{"model": "image embedding model", "dataset": "photos of arthropod specimens (BIOSCAN-5M)", "train_examples": 97500, "image_size": 64, "crop_scale_min": 1, "horizontal_flip": true, "targets": ["order"], "num_classes": 18, "embedding_dim": 128, "arch": "pvt", "norm": "rmsnorm", "norm_position": "pre", "activation": "relu", "mlp_ratio": 4, "head_dim": 32, "fused_qkv": false, "qk_norm": true, "parallel_block": false, "inner_norm": false, "patch_size": [4, 4], "conv_stem": false, "depths": [4, 7, 4], "widths": [64, 128, 256], "am_softmax_margin": 0.3, "am_softmax_scale": 30, "init": "trunc_normal_002", "residual_init": "zero_last", "optimizer": "soap", "beta2": 0.95, "lr": 0.0029, "beta1": 0.9, "shampoo_beta": 0.95, "eps": 1e-08, "precondition_frequency": 25, "max_precond_dim": 1024, "one_sided": false, "adamw_lr_other_params": 0.0028, "grad_clip": 1.0, "l1_shrink": 0.01, "steps": 7100, "batch_size": 256, "epochs": 18.6, "lr_schedule": "cosine_restarts", "final_lr_fraction": 0, "warmup_steps": 140, "weight_decay": 0.2, "adamw_weight_decay_other_params": 0}
Rows from block 7, named by matrix and row number. Rows with one number belong to one attention dimension. Each number is 500 + 50 x the weight over the matrix's rms, rounded and kept within 0 to 999. All counts start at 0. Numbers have three digits each.
# q: attention query (model.blocks.7.attn.q.weight, 128x128), inputs 0-127
# k: attention key (model.blocks.7.attn.k.weight, 128x128), inputs 0-127
q.24:511436526629479571422467498508509499494469501500459470563475453520484530497511496501511545512514468491457396489403480552523483473502585503516505511513549436502536582488499499516502522463584541453580554477468492513473497500530559518453512545501548657474558487484490513530498522409485436527514436510514463521499478527435473447501527421453499492521441501427500510387304516508556522496525
k.24:589514477444500545607431530464487479495631527500411493500495538492609456520499542503474497481527569492500510510522534500496506436523446512451518495514513514499583460500363523493509488535551470561430468447497494422649511536512449489504522498505501441462444542538512680548546476500570452479498509540488558528503503411486492539490585543562494511505616581486475497468509513490492530522473
q.25:502479459466369500454566502490577493535511473494485458529497559519470464441573405514450561579640468485529538518525497507554507590515446514490484514525500480481447574476506464547486453494519515497491520487480520512472493569533501534484421496458500539482481459512478469501415563497474592505545569416499470439486491526541462389476570441501503538446494565652521447460518483478585489484480
k.25:595590520543528610517405540520445523550365400469551479498498552498479474578521404449500423517519622504496502514463438509495497499498380468477550510499584469509533620339439487508518499468443575558363523544510465570626508492468503441523482527487463496485460521484519535570512433508511503447514548517531473506499491427429474535503516528508535497535507513515520471521500495494529464438489
q.26:474526546500511444507550510483515445482495513475558542603477586473573508551520439494502481522562518433466474479517509512473409500498444510419490532498464480513345484488463528520559502548475492481470522496476503490524501505509545482534445503466524485491520510454490515520492576532488477519455526431523406449501463508447511456543589484439489486488489433509545486556499531454493473474493
k.26:393524527551502510570447483437506469569488492456574518505627508562458489471459506410515527529590510439555540535450504492337498507488537502527501515481558551539438514484508523487486586489534503535556472602496488579582477567503407516446492557426501488501481469488495442502602519499483454441553566367468496490498517452580506501452468505494592520493452520494457476519447501506501582542577
q.27:583491462529582537486498500488500566525400568601536454493535499492503424576490480590517469506534543436510469658550549389300520416491444575521468570602531444419496548504589526352463539500459503479606512502544603519515708479330485420431465424480550494371476424515557510585409501510471379569586476512456688501521594556557582648486437460439551483540369502429488493497396629510370556550491
k.27:569471499542498487497541508476494560276496547647520514566578421510481497435528493435515533448528450480490493505438579534517424450499500490500538531573436535522646492475530501589530558504444325456498468498499503425526479525500537466550521524442498440602421475589514495522503474558479450461504510484375482436539513408491519506481586592530561511454577530503542572450586604506451417517468
q.28:516488589502511643495531502498475396481484488541483488510492436518434486469505454498489501477522506492539570456509507485508540581483504480447400496653401505549519507480482467490548418534497518495469505498479498509547484528416398503478463489478503495500399497505560560502455518580496488452607485428499490499518592496495515497456519512519497561502456475461497592493595527524495566478454
k.28:501527476461458472438517495490526570501450488492504510481445533521496501382493521489571533500423582484502478589562515589537525497539508593449592612561454488493503493541584530560558512558448454499496431479469496575502469500494501581503643530493506470432562449515459509434457480492491534527451561490510528440460423498478483502512419446494517525494524514498457531521471502328528381481457
q.29:391479513527536557542489454524518540456401606492485557502500495423435500475414442502495503453593520457499409542481539478490586481584498495474479520538544492565501628510546475429434525552457500525515599475527496482545575539498479551452471516483431518515495464431557459483537532487536485505522398452521499614512471515537435516495498509471480600505445553441529405538384427531481593497521
k.29:469560517475492529552448499497503516502640503500526495431557553546470553552483530500495614499413543539505546480509516469490509466497482572494551507533459497530706424534487487512498478526499452436505423508324498475567506545542560474498586520526529485462473489556536515568475536515498477503495529536440467519552492512457521540530519420545468499415573433541500497375586592390489414626504
q.30:534532451517496471516491472508462434421500495498503500539556525442498405525588526514503523469529575475518520541601438487489525419476515496485506642448516531534445432438498545445454502471447542493447547537515527506520545492492447451536477485498496589523445477497464501491566503484475500562499492524552536494467485511472529490390528498560417504477516510487482599502552492485523443503480
k.30:469470501413506453406473523474482419498488496541415565518502609471526509536496501509429456500453455540551507513531565515526426519511503510539515353480498465503448499503514500547508478502471534361480501509366510509491491560507495496502412559497583501546473455523604524492510447503474514493516479517595429503504652523475492493509458496524540497486511500485580491526494524446474506424495
q.31:344431488418509561494537575491426480573536480465629558534467542506498495491462526507458483521506402488492502525383478566509496430501364484506503442445478383547513486583477560572459495499536500527490585486412570506434480454501522503539530530546406463498495494509520528455508525640425555548559608563484505476528466334547501534467502499582598551599523581530499477565307488551439407517498
k.31:487406576602455536479499455494575580502577498503446430493510469485493461470594304391604428545544498517476526273460494421566487479531469539517486540506467544567457476514501476466474448513582402500490503520629456524457426521536504541535485483528473588595516517454502488477512498476484496492492379527505477537498477508500536443483456476434455501495508500560380466447514478543503622454521
q.32:509499581481480504516535535552410474524499374538386508432490494511568491501468588435499558486473466499463501494635501591502497524518517559496512511438465522648487483400480481489383650489431505496644455490558517485605475452419541478522366622482434403625488513504512513531407507598516459506471432394566650548520638503407461444458459539504532558503485537449520499522403471630726485549483
k.32:478513492491563348465513437475506444435538531523497576495551474518582481475522455424490535506524495452562533457487412442354502504475497449504550541487472500431508475575524451536492510442398402588606501518515505581501426555432552566467458511453544406618398503419407468441449499497529588504491514497334505519515556502484443572441455524494593577472535460434561472517503544556542309382568
q.33:563595535513557527497560485498537491459510494454491490604425478594528599426517481552517502468512378515519613510452489505508508437497506495528524499449492577415492483496490490527538482496502493504491495584542487514506466516481529520595513503526542533529633504473492492466510510431498438505529539441522546596463510502543503486437579450456524498523488472504496588512431471490456476422505
k.33:505482502412464494472480511499496384511444440501491499507464508464484455502504596468510495492590525503483432454451488564500500498514525497535441543504534531553472518500516452483486500500509517489615428467480503500492484538484463504493498484455517510554487563505473542495496552509525505499544552494505517500528511411526559505472525486513446488496505534500499533504507445546535519496508
q.34:501563512534530518396550595503383493534462529498533545513558535454541487513504508506414498463431493508480508514566574493423440580359464460492513564460512441494490495505436500525446528445608542510462613456501515406475487402517486470489492415518488447515491607545521515593530486507478496500506451505469408495444500377559497445513538659498468490570449529488656416490420469485501570305486
k.34:531396491540472538496555505497462555481597537540416475489493498480462509474573513541498489497433525404496461530568581506509562530507494487396504457518516462471507490503499557464551464455459434503488411656484516515484606560620414591527528474560597464544512449488513502536562501492527431481530374546425492454522499554438493509505628494490517564524391498515551495550532504536294492503372
q.35:538500520547505535504539585405458527535643613483505488447458438579499492453506491460554504479449518566469530502521459581492496515500660598575546431514499476439522518545524448513744405512490441530442587413447482411441303500609503434468530477497517571509572472498475471539637476506472518467527490543543443500509435394587533485518497495563412519554513395565501530483535518446431404415492
k.35:409508479524443557504513502514618571504388485471568483468398594546467447492556484507514499504497491473484317542515514436526498507491487543482444506541494451553600626477502467488501465502544483596356435577429512411521467497510511526499512524570513530542530529555478462476482541497512543526450537491540381479512529465583544508501577417500490407490498598521524468556562445498572694451461
q.36:446501502439433453490474564594496473525510432484504504472541580421515494474539496515521510506527537476663455526557510610553467465496563447526504519459491503522448403504499566491491563496545528503471519445509548487576645508450568484480504542536483492500497578455492523542398562492496485486501458522495517512494511498518485489547523430447528502501466503537465459549525522488512561587472
k.36:557525505456532573445482502501518455484560604524522570639550541562519505563477456515505509468492469500522499495497495424513513497511478510539573521512472530452470508487488407506452502494511505487497459347503460514509445551548414489450572541535511472514459656405445509527506503451492523590499470517465528444588507495549560601472547500511498486452543455408615503529585537432375502516511
q.37:411515490377502471424452529524449392529498453495498497475591539430558467450506513528422595463554544446467566531503508510505594500451492511566540528511481510479519400524569503540487513501520460495481466515554507417521610562497553538500571546539527500506515503494454567497644554516498501462490481502592521601469445563497518532591529531539500520573497563546496617493448445459496578465564
k.37:504546494500525491416460450506499518564551545528483504448539384510582441546470523485521514438399474505555499493509497603480508524502449428482477490491492612480424508503499510492525550556480500470579484437538464484484551522517496499496500458535448542529486484431436603454439538510536585502582496544533527479483459505476527559478495498500536541504496479494486493533501598405548492478432
q.38:544500485548535520497530563503444575529531528497665450412532469453496504514530504466505481518457474484505510600544502471503474434530496512446433491534497453431607500543465491495505451506551498523446431469494599535530499430462472384430499505469533520528534521568522563560511493443556498505520500581514489512436444514484486522552513479476546398481556473565586506524388498507463539505526
k.38:535523563601487529516483563539527452487527548409528614445454496461436475480506498505518489493452456474466481482533571524521446502398507330527507490500463490513418451371504552561461530616502505448500500474489494443541456631511522435433632458524623474542587501546600501516532450503386535491551469490534555491501456500496572529492542550513513521531514405505539469506621490449350495418518
q.39:537389509546502497473509480461488512562494590405505511501450506503545443532509566572518614559425518448521498449465466499502444490577490486548503462518472416499502492494480493510513470514472488473503492441541512515495524468450460500534539512521541453527547527518477558460599477614446500499483465496531474506512458497493440450543480525440498515498410396476498501485477525511603500503579
k.39:529538499420491438525494538513491561560518535500478507495574524536499580514508545509519483472548429540412561510522514447531569484543498485445465488510484492482545515502540537480467483506440477486451500561501586467502498489475505512446508490624525517504511499497499489594533449496495523507429523559499428442451464527505553475502496508554510531471504497529433491439509516423532424477494
q.40:516483526549575439477484456360423524493439524489479412611526425496457526457524520587535496646489515481567489485409505505518634444521401543511438464491493597561459504529531354484586484468413454518607510485505535509595426515556469500477595382488494351480376501452427510514664513499456404539487584564444480548496510466455514562509464539482503563491467430380456441477430465458552435590503
k.40:439480555513523497532535592449556457507479537467489501502428504516490634548523527511496512594427501500525587453554475348528560517383511492572490491631591525585425558500568499520414591650341515491517436606440541498623416533422519534462453426496477492541510528411492428493517461552490539518447634497496395601526461524534489498449473532579487503550619511502411471504404483512559553407524
q.41:486551557495479477594604475371440577484499523497463582567487503562565522482533480512485496527437471399567641472485600452411498450394531464513525491527632456381500500509512506506578461510386477454529470525490530523534493559515486486475587527486507480497552485461495509610525520526449564471474478557347545422568589431525501437505508497427559495449530487532323476577528564488370406551590
k.41:527490404511433525507409577523461354439530384436499314530600455443353374458491591501520415503499542594544441482501508431450481465464479490484578456455367582588408553472590493519368433485534502481493432501562512497565514461485558514436498349499505477512515497507457479531465476355541503513467465576519407478468455387429547505449509485577479387583488516451451426522521466527442592526378
q.42:468507461471511481500530403462555521502533484522569504509481574588516476504624486634302508545497473608518429580453471484510553549589502500478524515541543505434472500500500539447486469342550583511495484408460495460420502553442496514432530517566438461489518502563487488446490559452554462512499588484539316529513431499490508415491467497507436452506497571542441589359456455500504425484623
k.42:485477473563525404497442529527433558504507428485429551428525491469536439506434461500500500520552516575422523486428484606504536508489438522582421498421537534512505527474493639476557482491509548461610499527464465447416513566497340530533509490502478510449507251502526506538480514406544467454560523513539505490502518477500499612504530581621456475537466456566501546438571486536468525611619
q.43:536549451510570502457455541546488533530446477506500514491497513519576486469517404444481529495508515544624510507505505445516534451503431459461536464519483564535500515480505543419526401488580461521540495500486549518501475464510499509502509436519455468445510463473488458622524525485523471546486525538529562525482504484500399465464492412503469523550507510543561490510521500544520567443502
k.43:486486501505532515414494496472453482582483490518497519480371517499495477506502500503525601452519562510593518430461494488559499542599464365538564513573602474579519514515428466497399485499524551474423503504452550478503498491481497524444536496540493472507472521506511473502501548491429521448546544502459469432462484499482455509473483546463510519468465539502480423532540498495499454495528
q.44:614445467497501438516518464574460540515479491497520370494515451498566485469452514431503489488504488502509421523476491506502507509502340522467579474500535533496450509489545416400491494332497505492505533503484513540491512515541404426588508521499611537500348488452477504495460502483492445541503536524449476490444588437531499564655498538475586492508500490324472394587483524550596454519540
k.44:518520505538475499501507519516614485406554422531427504401535433503494548479448390436461586525553601492547533505466457448468505541469511468417504485486524527544452558452471528461503547485526473504611511482494516503503473446514495503505546530497546473501480518631442486523487528486357397508566604446500392557477505542483369496445420500534507383512570508408514483478437499575529497496537
q.45:482493517450481478497516510530494460431501524538542501538499486479567496489466411442587495523446455487507580503528561524452534515510522491491511463526390538477686489498550491500459525535468491493510498511500509519568526454475449502548494471474498449544408497470424513497498451512488504478488460503471498455576478519471433451482504488530558494491499458485493528501454488533388502510541
k.45:511565579524452479543508520507542433447556494488505444481490482441428459569475529501446475516482544523519502433635466498461491499485546504532520511499442384546481540505488489562482520482465477507537511422529610461520515528519576480474546467455501500517600457503534508474506501489472497548493547502541549496519460423554552492438525526567462515505508547408490506524513472500512535540474
q.46:484554528522441522531626466447549488429513478492566546586479447542490464540530489462486524511562477602493522554513522386556480487566445511492524493451535464481475504496456549586518406431507511532451506436403388514347516500544488523498468494478538506403518492477526511531550594414521474499551500533488467491495560496570601536568568488483498494507457498562536375506493425463477436487488
k.46:520480496486520468493562485532502534495545394552476511513510520390448518515406531394542503510473579509487525499586517496610569445633450505517513520436525611477559630512542596410565445466616502613551452403447513531473500489550505548592561593495480518492500415482531497542505562442450476472522463504487501425474502480515532502486501482504454457454509537444579411495581479534503497649558
q.47:490518435547403540499588487452480496558489497525438497525563495438534471505507489502578513488495456512502469482487509492647443511501549562456454553466434452507383436564532425537434491465552500477471515506480489496431491517464505520414503531516490483522523583461547487492479507508404486521539495511516515474432497416581499499513566518503467477484492495514554506503507492525501499539496
k.47:547480445440498485555493524540489419497531492542570494518472497497504509479493530554496534472496485497545554465485512469521554515542498420637529489500548532500464561511493547425471519530501560553514492498408461500584570538487433495540593574490449527451509478463492572470483543602497527536485484503457520422507515470507509523503570512479490384555594533487577493522520523536476441445556
q.48:536525393505496511598458477548485498470497577495603613429521389494498457554467504486514511481424503504465483535442438501524515518451498493508562570595527588569508496494495490536584525497556509502487507477537508557537443475487574554547490448467500477462519387480363514511484525403499504587541517439483583502513504542530513422546510470500425492480558483511507476406503392449585284488495
k.48:440453484546404510549581351494470485484489490491465607450585673538564511445531483540543463529476480424414555515468527478508428521521431571518497533487535497452458556581551493471537501497510623452494494557439612502456499477489513450489501508491554554550508501501519499458390511603580552492557460464518466446499480463493551518439502490501487375442487508500582560570513484541576515489539
q.49:495489527534562540417511529497546495447573498474601684453452433533503498651455601465442498398571551515494418512461492393420513487572486503501543616495499702633513626440483625594435610508512487484492547503476377458564577502594504546540472458500475506430482501506487495472337565473506611495414488469533458552498456500483543506491528473428449434453501510506535433538573502522410528479504
k.49:441479596511537498437646513541494553527558499544459446516442600499560510455386372526451460545559491499471435499483524510498600487486445449446518602537545469485564462511385438491501564448681393463489499531492502524439429527499413518558507546536442403553458407367529472484437466512379491520503386500489496523465525504486559495525595552532517493524499538528491573508534497483541481584482
q.50:498492509531517494419489566503455513438515492496417513498469512503507549435446529498536569594405519504498471567448507473482483489528453558475597458487500546532536438478505561493501510456451500520509573456494553511542428501451514547497497529504495479513498447484524552498595499507548509449518528496526548535390489527455498568498453571531425482572545484497494424476464500498438501452497
k.50:501473451630405477478532477441504490580455484497494463467453461472463503500466495499433542492438450484581490520435436463574487532555534457519512500503449593561476589482427471443477496500508516491460462528484535472519473511534487495439488502500533486532502554502472450452440548590514468516521521370475442489561554552526401509490506513526586491447497547497372517528532510572598427500572
q.51:533482495476555524493533482408506540512486513513518503383602464498371565515571572452479519610501550541492485590504500539510497463533481568592503546546504471548536652451547414526605459467492396587514502414471576483473450533509491439473461500469510610620443542575603502427439555463527486405507584432502495504502584532490500503496568481500454381429502541507476496499462481483484535574571
k.51:563513482534618542452511559461609502572514524523565505505500509460508535521543442376484475504484523551474516486384445519546452452416547482470452500530349514493494409474502599597504449524505466499486514484512458501566414533457549497492527489472489498524577473497456468452506479498545567524547527506475529441529548492474561500510453542575514579499527448554474461519513499539494440431488
q.52:465450440498559512486469507404557446487560634514534519493531428416498492494481577451478463453576522479507502490506522468502506509501578613545499529481526573495545520491478415511468577483419513573502488500448464554492499428548494499603480422434500521497494483496505507430477419485497489472500516478528497499475371497468475510473521447512439492512489467490509519477500517513514490409524
k.52:420532506504483524634591535463504466463449501475522475495504521528510464533537496566337499571447479531532433501487469481475477499484487502429402539519495451489494475551493373498502539544453488424467502506519490523526598532491510525566470482500543494488500456501503506509502532548480433503474505427595506513511563460459500462480435524507475495535491506519426512518511424570491584564430
q.53:522541434471492508435500542399526466617497517489487489527449496586483508475649519516527493524437440553481555561596516523578500526406457476513562520463529432477421385567499446485457394441514503482419563530521550515347482514596589524514515516458496532489416557506286500581451482361533416559545502584394564572561369498504487549538406414529478521496430437495497518497458474540501553486532
k.53:513535569525496595457398657507465416541466485482532509500458407498468583506577532508537500452536569433535529497545497681509469487487459510483491495561502471524436538498471524370481656541486497506497438580483458539363515486645455517468525539529474373484444518462402563376619493480508490500585494464605558497451499476461404566476422596506469488488597372513575497613531500562491486446413
q.54:485444372459532508471539484465494471485516479517509577552475562526475524518449526539460401419478500509480521422505522481500469521504453519492546479525454514470496537507470508620458494488474467488480523548493550519570508424497603518560485524494581524520490526610544466566289507454524491505492499434453486519556524557370549412460508447503416498448473513469472510502478573487482519547501
k.54:486505500526462429514502497498489481408510500476476499492470496459510502500389483497463433545494435513513510405518508435510522448532538481471476605587446536495564435478492537521461478499506471447537483500477497477471505516499543507474466581440495488489493381457504558481526490470476524476510541506499565514621532486524500500502516521480462492527497582502471660604442496492592468488480
q.55:503518483551493478533526505456502529497547477546508545472500486557555505508437463514498507502447558518550576481473559504403454491460489523521513497497506547493527600504517444522520482472500555459541627488489452502428472382518481463499498460550493474442429523534484602499499489505526456528446427491509387417477443463496514500535490476600500488502508512454509330466571358497512480484490
k.55:451548526478511496515500512520539589456510490480545468506509484535499496464470491495494500551535455452422518497479528500469507614484502527517508504511533479513578496558520546466524409383509483588526499590475504509508487510597514478463513558579503563449502468524469510521458489502479429428534528528565443468505496479454449455547457403507452514494550503530505534552483387467494527508448
q.56:541480538424604470503472395519597509506563499483525597498407521613461529535589573540381501483492504476496544501490504513526407568501550467503427437505479493477511560554459480486519527562475500489493558496584490413381466457501567510469509496517486541527409394648503479494511447540523493511535503514514425494489500529502493502506501544501527496341427510489502495503463441504515591523487
k.56:449404568552536385568560526441431448463500502507573520520470465434499682503549643442487483518535490508458482553448516658492397484459509489432354481494542453422639423461500409479483488469445445530471490600507601495498437469430503492536441492519428529369564458468490593589632438430475500518516499580499551426323479683486582417628567518525504626515551482639626556480494533509358504429476
q.57:498603511512418501476510581501441489518590461492473458483452518490531528500503441481510432499377511491381465475379440507478491462381609528453504504503524439394432444480543492570470477513467465444500476470498422470559556494462533520486563622530409581592505507489490517511459515542520514526503507571507486500495413522499512542532492535532508537483534567498464524469475539473460481537551
k.57:459337400539516463464450499525490415534568500423458499437527529504564479359459507468525433475447423502597451510502490515558494470591558549515551523499413597592484513507497517462538499533467503495446486595602492480522542537559482491487548463501494460507523481519452498461416453517497489434537531503503482463501500568552496455541482455447593437547454495363526498501550503498512512467489
q.58:458558509669603485427503511492520486504509530505478469471524534417501493512459499512586501473500459544533502576502503373452460445493563454522530501505596528508424550496462482477460484456538557581587590537500498493475504448566566509540406452566493495466489502500502494516468504498537525504536592496511436471578494539524671457488517474497508610457491507482572435493490473491487507434477
k.58:511483516549555455512515494507497547504518451504443506505507438474575477445450605511484479533551518425548412500624554498520480512543466584521499531501577529549483539535489485475498506443488601545529502499447448495477550553552478485609496586500481497486469522526530519477536487526543447503537407469520504536579492507482390514514475477447505551435483553478524493440568461451496543488490
q.59:508488369449455504446533512484642570560368501488493473472489557419502503486420503618608490453427502434490463597596530602543611422534498594569410511536402629523415618459520460447503506501590582493433468556457480537382496555490491516584431501542525614497493526452497474411577502546423524414537602433578437540395499645550405574608507500435553461474518527456534582575562535518597496373570
k.59:574489480512511599465565557481496535509540510477569524504469553440500517490491480464533487460395567568493515589362492552499464465543508491478424466477516435638421566465498597489579518479423498508577504380472413508537491521500447466492499615482549498493402710419444453518493503499457517521549489317392498428503481456542512599526555512622519676508540505488392384466495564531495489490545
q.60:435651567501489542530529484481500498461527579499567523508490436549547514604454432503574497471625504525556562528522521496477525513507396474511576518500593588478486503446457548463534418465494492500395546383539337550609500464447509568411469465537511344455323527476437490520530503503515461507346509581475509496464604452594537651533438399516507629509512518471512495503606460473448497497558
k.60:543567493504480538437513500557553482516529481426499495470515499505502558526527379497549492513828674434535517457571567491512424567517410537501545482556535493433459484651497510459504517608513545541533466564543507482415484497530543529504592506609477504584422432465531444493435618468466507562636516533501476528484584413500480423511490431445500427450508603422523424508511485538494516512512
q.61:491485552488551519617654614453525525428576423482539518418472456493521588545441517420506526516617466493528572435485529457485428480494529555605515442486548482501518540549473539428524506544480421490464443418489454491485498440503522475548479502515483589533578511447594502517482453398512466459531520488510467602484540438523609485557488463513326463430530500561612471384409463537364511512482
k.61:549506486398388509514484492415547554533471498521585498508498489536337317511482447439509494517501507516495468467532447545500507503495563508514469590602478525456494484490611421613493541495612516434521433427384429498506528482515548569532532518488501550480495466485502499506497463575482464530563539499500536500462546465505603531479560502509453423487473522512469650518556496515499489535385
q.62:522495447530520485514482535523461486600409452504497553505571524518497532424519397579537479499485478576512500522469449448535495409488494469500522481496491556565486495542579510502622492506501500527573575448500517451503540496494519482579556508507564470431542484517478488498508502507511509455528520458486492526495516568486566509546456438491419562516589481582518460505475488447484491510545
k.62:520494504474474538490498499488490574559490502579470558471567530495496543527432500509529466481492551427485546486504501477578535499582514501500502490469509530438504561517526499469487515462544605492460501452300421455551506500543491438451479565489484507501435613558492493513498533510499532578629528493541498472534406475569594507476465425445480534454523507499512549441510527390467528485515
q.63:508595508424457476689494354455509444499531503511576489373498564639479491614548526566535493503502462460526505631557614502505476538553527470430551488500430464480538482480419502384540452418411508519500497500457457500458453549467397490497551547579553508482499489503518492464490497499536473485558585526560504567505490360486521546493534471492635509511451543467332512522513502498595451468523
k.63:526595539513519520611452528510562397508516531476466585474512509489552487509454514324624493623591607520496480610352564661455471614538433566515474411520541496480512490496463472507469475406456519498572549493530451493446416466397485498494499508551434500543505490500529502434496508298492556508458439513624476498540567395401557442553540527525511512529501461403608514500427533488516515419548
q.64:484447418499523564491425422472499533466375499403506501501566581567431504573442505426362476447470566538576396487541513477507566490481418561496417538498590548495587545512515501445544492503522537470500580500498492499499452469547630483481521526528485485468563490516489534423467469553522477465398501405560447484533567564486441442548483566494385401401465516406432506510446541487513573534506
k.64:470486499337545506415494474427519505504527411395611560485441579521476496499476490484511503513518557506549545515502518458538554499360514474470576531506621492582537642564494514479500607574521506595473496549509495491555365535531555532484495572473519520526503499501505633524520512535489476519487560481464455394506390500525525499486547524501507494492557517499452508527506537497500586519530
q.65:508449510353513528471507571602548503502423437431472499496538489438625507517501485522468532472459593573544460483475511455631550466449508481531499538464579593476412516498481501506492527513522505485421459532511448523493482492445493584546441445505498458505513496442541474499438557500586534524488532495497443477466574506528522471509540466521497538483505502500505566474439516416522486561550
k.65:481536480414522463503502497488537495534515498502502484556437523609478552556473522492500367503538432500470551570524450500475444428503572514449467425476542440481459501418482521527513485503550535496596560480498533543490530499483500499489443474525443553511445512420465577553492489413441459543510427532516511519497538506426436553538517462530544615505552493501460474481520504528476410498532
q.66:533469510469481490514497377482583460624473510467507472513461431499468509535548581534456515618447464485484557533417526467485356485601591482466495398514484521603541462520498519516494507441531421486591436514485538435509439614494534558518534486487615576502489488484512555518552508510516536584483515522353524496508509524509537516550530511497502483508510478458517534498498509590515472515574
k.66:572535500614488510452541537591425499478604509603542474500556486440538500365502497475480556514542483439441531510456490480498453502537428452557498504516513505458512371499517491584461500535511397429482498545483510477489512525512502485514478522517484567562599487434478501499460453476491465522471463455449389457503499529530541466508446552496433504501476464507408501466443589474452571543567
q.67:440499406424487536453585510639369493499507520509350559527389502414359345652558494518532568507448518437460639605474325506495465482523526442531561539421512481442452432498479476425530530474471413587570450328606464450491508459543580526494389599510531506640670464571490456398498502553452536536439396392525508609473601557391491518503450589479503475587494552462590505566453432535518495472550
k.67:595503457500613401579570517496498602442603397500594517542675488523434332404485474565525527524502556531629500534597497523533627509438552372363558457364459482583568586549488534500538523587663488510529507583473456480557505486492508516581480501464489329548615485504504565466505497591554519495552459508436551536504522491513638471467502498505535547502519430395385474520494389451492522580489
q.68:525477500522475489495483475522559529479461471461490399510569493532605519499434478501451505578450530498551494442409433527556559512481478503543479527456485475498497502502511485535476503509523491480486475565493491501535485525466519515533545432509494461467499444507503465511471452536538528511438573480487486513482430485479534498480473528547524499510470539520468613471508486404498516511506
k.68:499536485441476503475538506498459512556518543501524452480407481553448567549588498517415372450527502469482590505471482481429403436519527485469547467504487494492503507474483534542481485488502504474544485552398509486404540440515461485443425511563551543451508576494535493493614499413490515501512484487464433347497499551550415505555503489502458509557523517509523483518509585556549501457497
q.69:495473521465491568546667522470505502456529516536538501406589477535462498478494564449497535444502503491529529453473499489514474464503487524548497541426435464539507501488513527504593510504547551482517484457554480502471512516570508495497471497435592426511509510410494511554502499477483511498456492548496478558442425554485349500503499511535509519521485435496484592459570604637490458508547
k.69:492454483494505515505503498496502509414464470540437463629527526512449481451483450573427528494517452486475558477435462514473687564454538511459515469495459506466533507502511518503510511424533556484520500445527539450526501550510530524503488488458454539494480495499500417536521598516508471535507516497474497402545466498473494504511490532467604616516492437517457442500509468497440594519505
q.70:501499405437557551504500520543445569500587368501469449431618460471556502475589563580409479402546512524561564540561499504556495489438509479511591477464561452503526473515562515556575569587587435539437503453538433492489472462508508458490441518487467400374442569357570496545428610484509504506446553617497409606537459417511473504514504565469512535558482445468554484495477402480548513471521
k.70:581639490535511452535469496500541555471454528500498503501455515461436532480516476502536398507508657480482559459527438469418482507473520408404428444562449497499430499433465518439574507619522565553524524482476486484563438471496511434578435548426488526520439408472443548499463517474436482593695374506476533486552482502499475513484459499496668594548497501404481408493492527513488457465452
q.71:483577499477503564501543568504511580478503476530448538562616545554540434491539509426379517474512416598537440521457540442483480487560497505494488451582503498515292515567485499593490448502583518446435453515526506468459509539498505500500496464430525460537475660489506484502481503463401571546519546530441548509387478533519482466474516428522346493500530463497508470502386500513493567511462
k.71:508497409546449517491444522440519453485483530523528472567493507501537523528514536520505486498507424602393501596612568510503526503496533474557428452459505472507463490505502483557580461370462488493582453304607506471610493510536500501533661582504483512478435498509440500487494505470586421567340444408428471427526505499407531552484514476510533518500582516501452556503537475481486341495510
q.72:483510528501448434521499450516578504495600498455464466489446472466506423519478545489424495511506550459586461502430490477547464496488507520551517394501500525460541491499520531541572492602495382470592571528454513521351483457480467411509517513482414454520508501508502476559536587474524563465389583484525528465555574500437500475497512492495489477532441400411644515495506476481509499517466
k.72:507500460489564603535439495486469466471483456502396484502549548488486454525550558548484481478475503534538395479479511555500482468473487496486474440513585470475523499490490496563530452514473482387477501478494434496500498537504419500572507476485540519415492544467424502453570444535496503501504502479457523463520532531445499556536461490514529475533507470492490498540516493570516517490501
q.73:444445500512503523513477530401514509561512443502426486511588472539474515526488491583396527444501551556533499478499493487494463500473491571444532564520481478507516538511454507454557490545542459502502463503524476479511488514514488454476500551476499491489493544526551480487543472558515454503491493561526510472607559522501494526446433521341578459535523514431490483483500489504514502462469
k.73:432494477507518419529519560476484417490509448549548491467505501502469482597487436517538437488486528552562485498466475550532659520498342500487422473455538479443461596507456553508495569490482500499526582544478486500492458485514505458570499508501492477499442501502517511586484500495522491568528517450529432491476491551510457443496492520481582479470411480507496432462490505496453475531497
q.74:543475504451465608498495501438472544535483422419451427512517497507467483433504479428497491438431498477476558317482500502480575449450571508563401586540504453493499472561411452524548448504572519496548595610579589505457484501527588492503534436464506519495430511537523532489415529411474503446513498500569636557581457528532531500457483549392564482521600539495551481546528532533511508513519
k.74:499549452503477450566416573495557463499552548512543506445510555549491530509569491442497502494499493505483536492563573529556506518507526520442513495459500631478558508561558451516535487437482504461564460474515505526499653528496364468436510542501442489492481530480506501565427560532530501476488545446527314434608484509507439501468555583479629524475494500611586476490484580603515499490484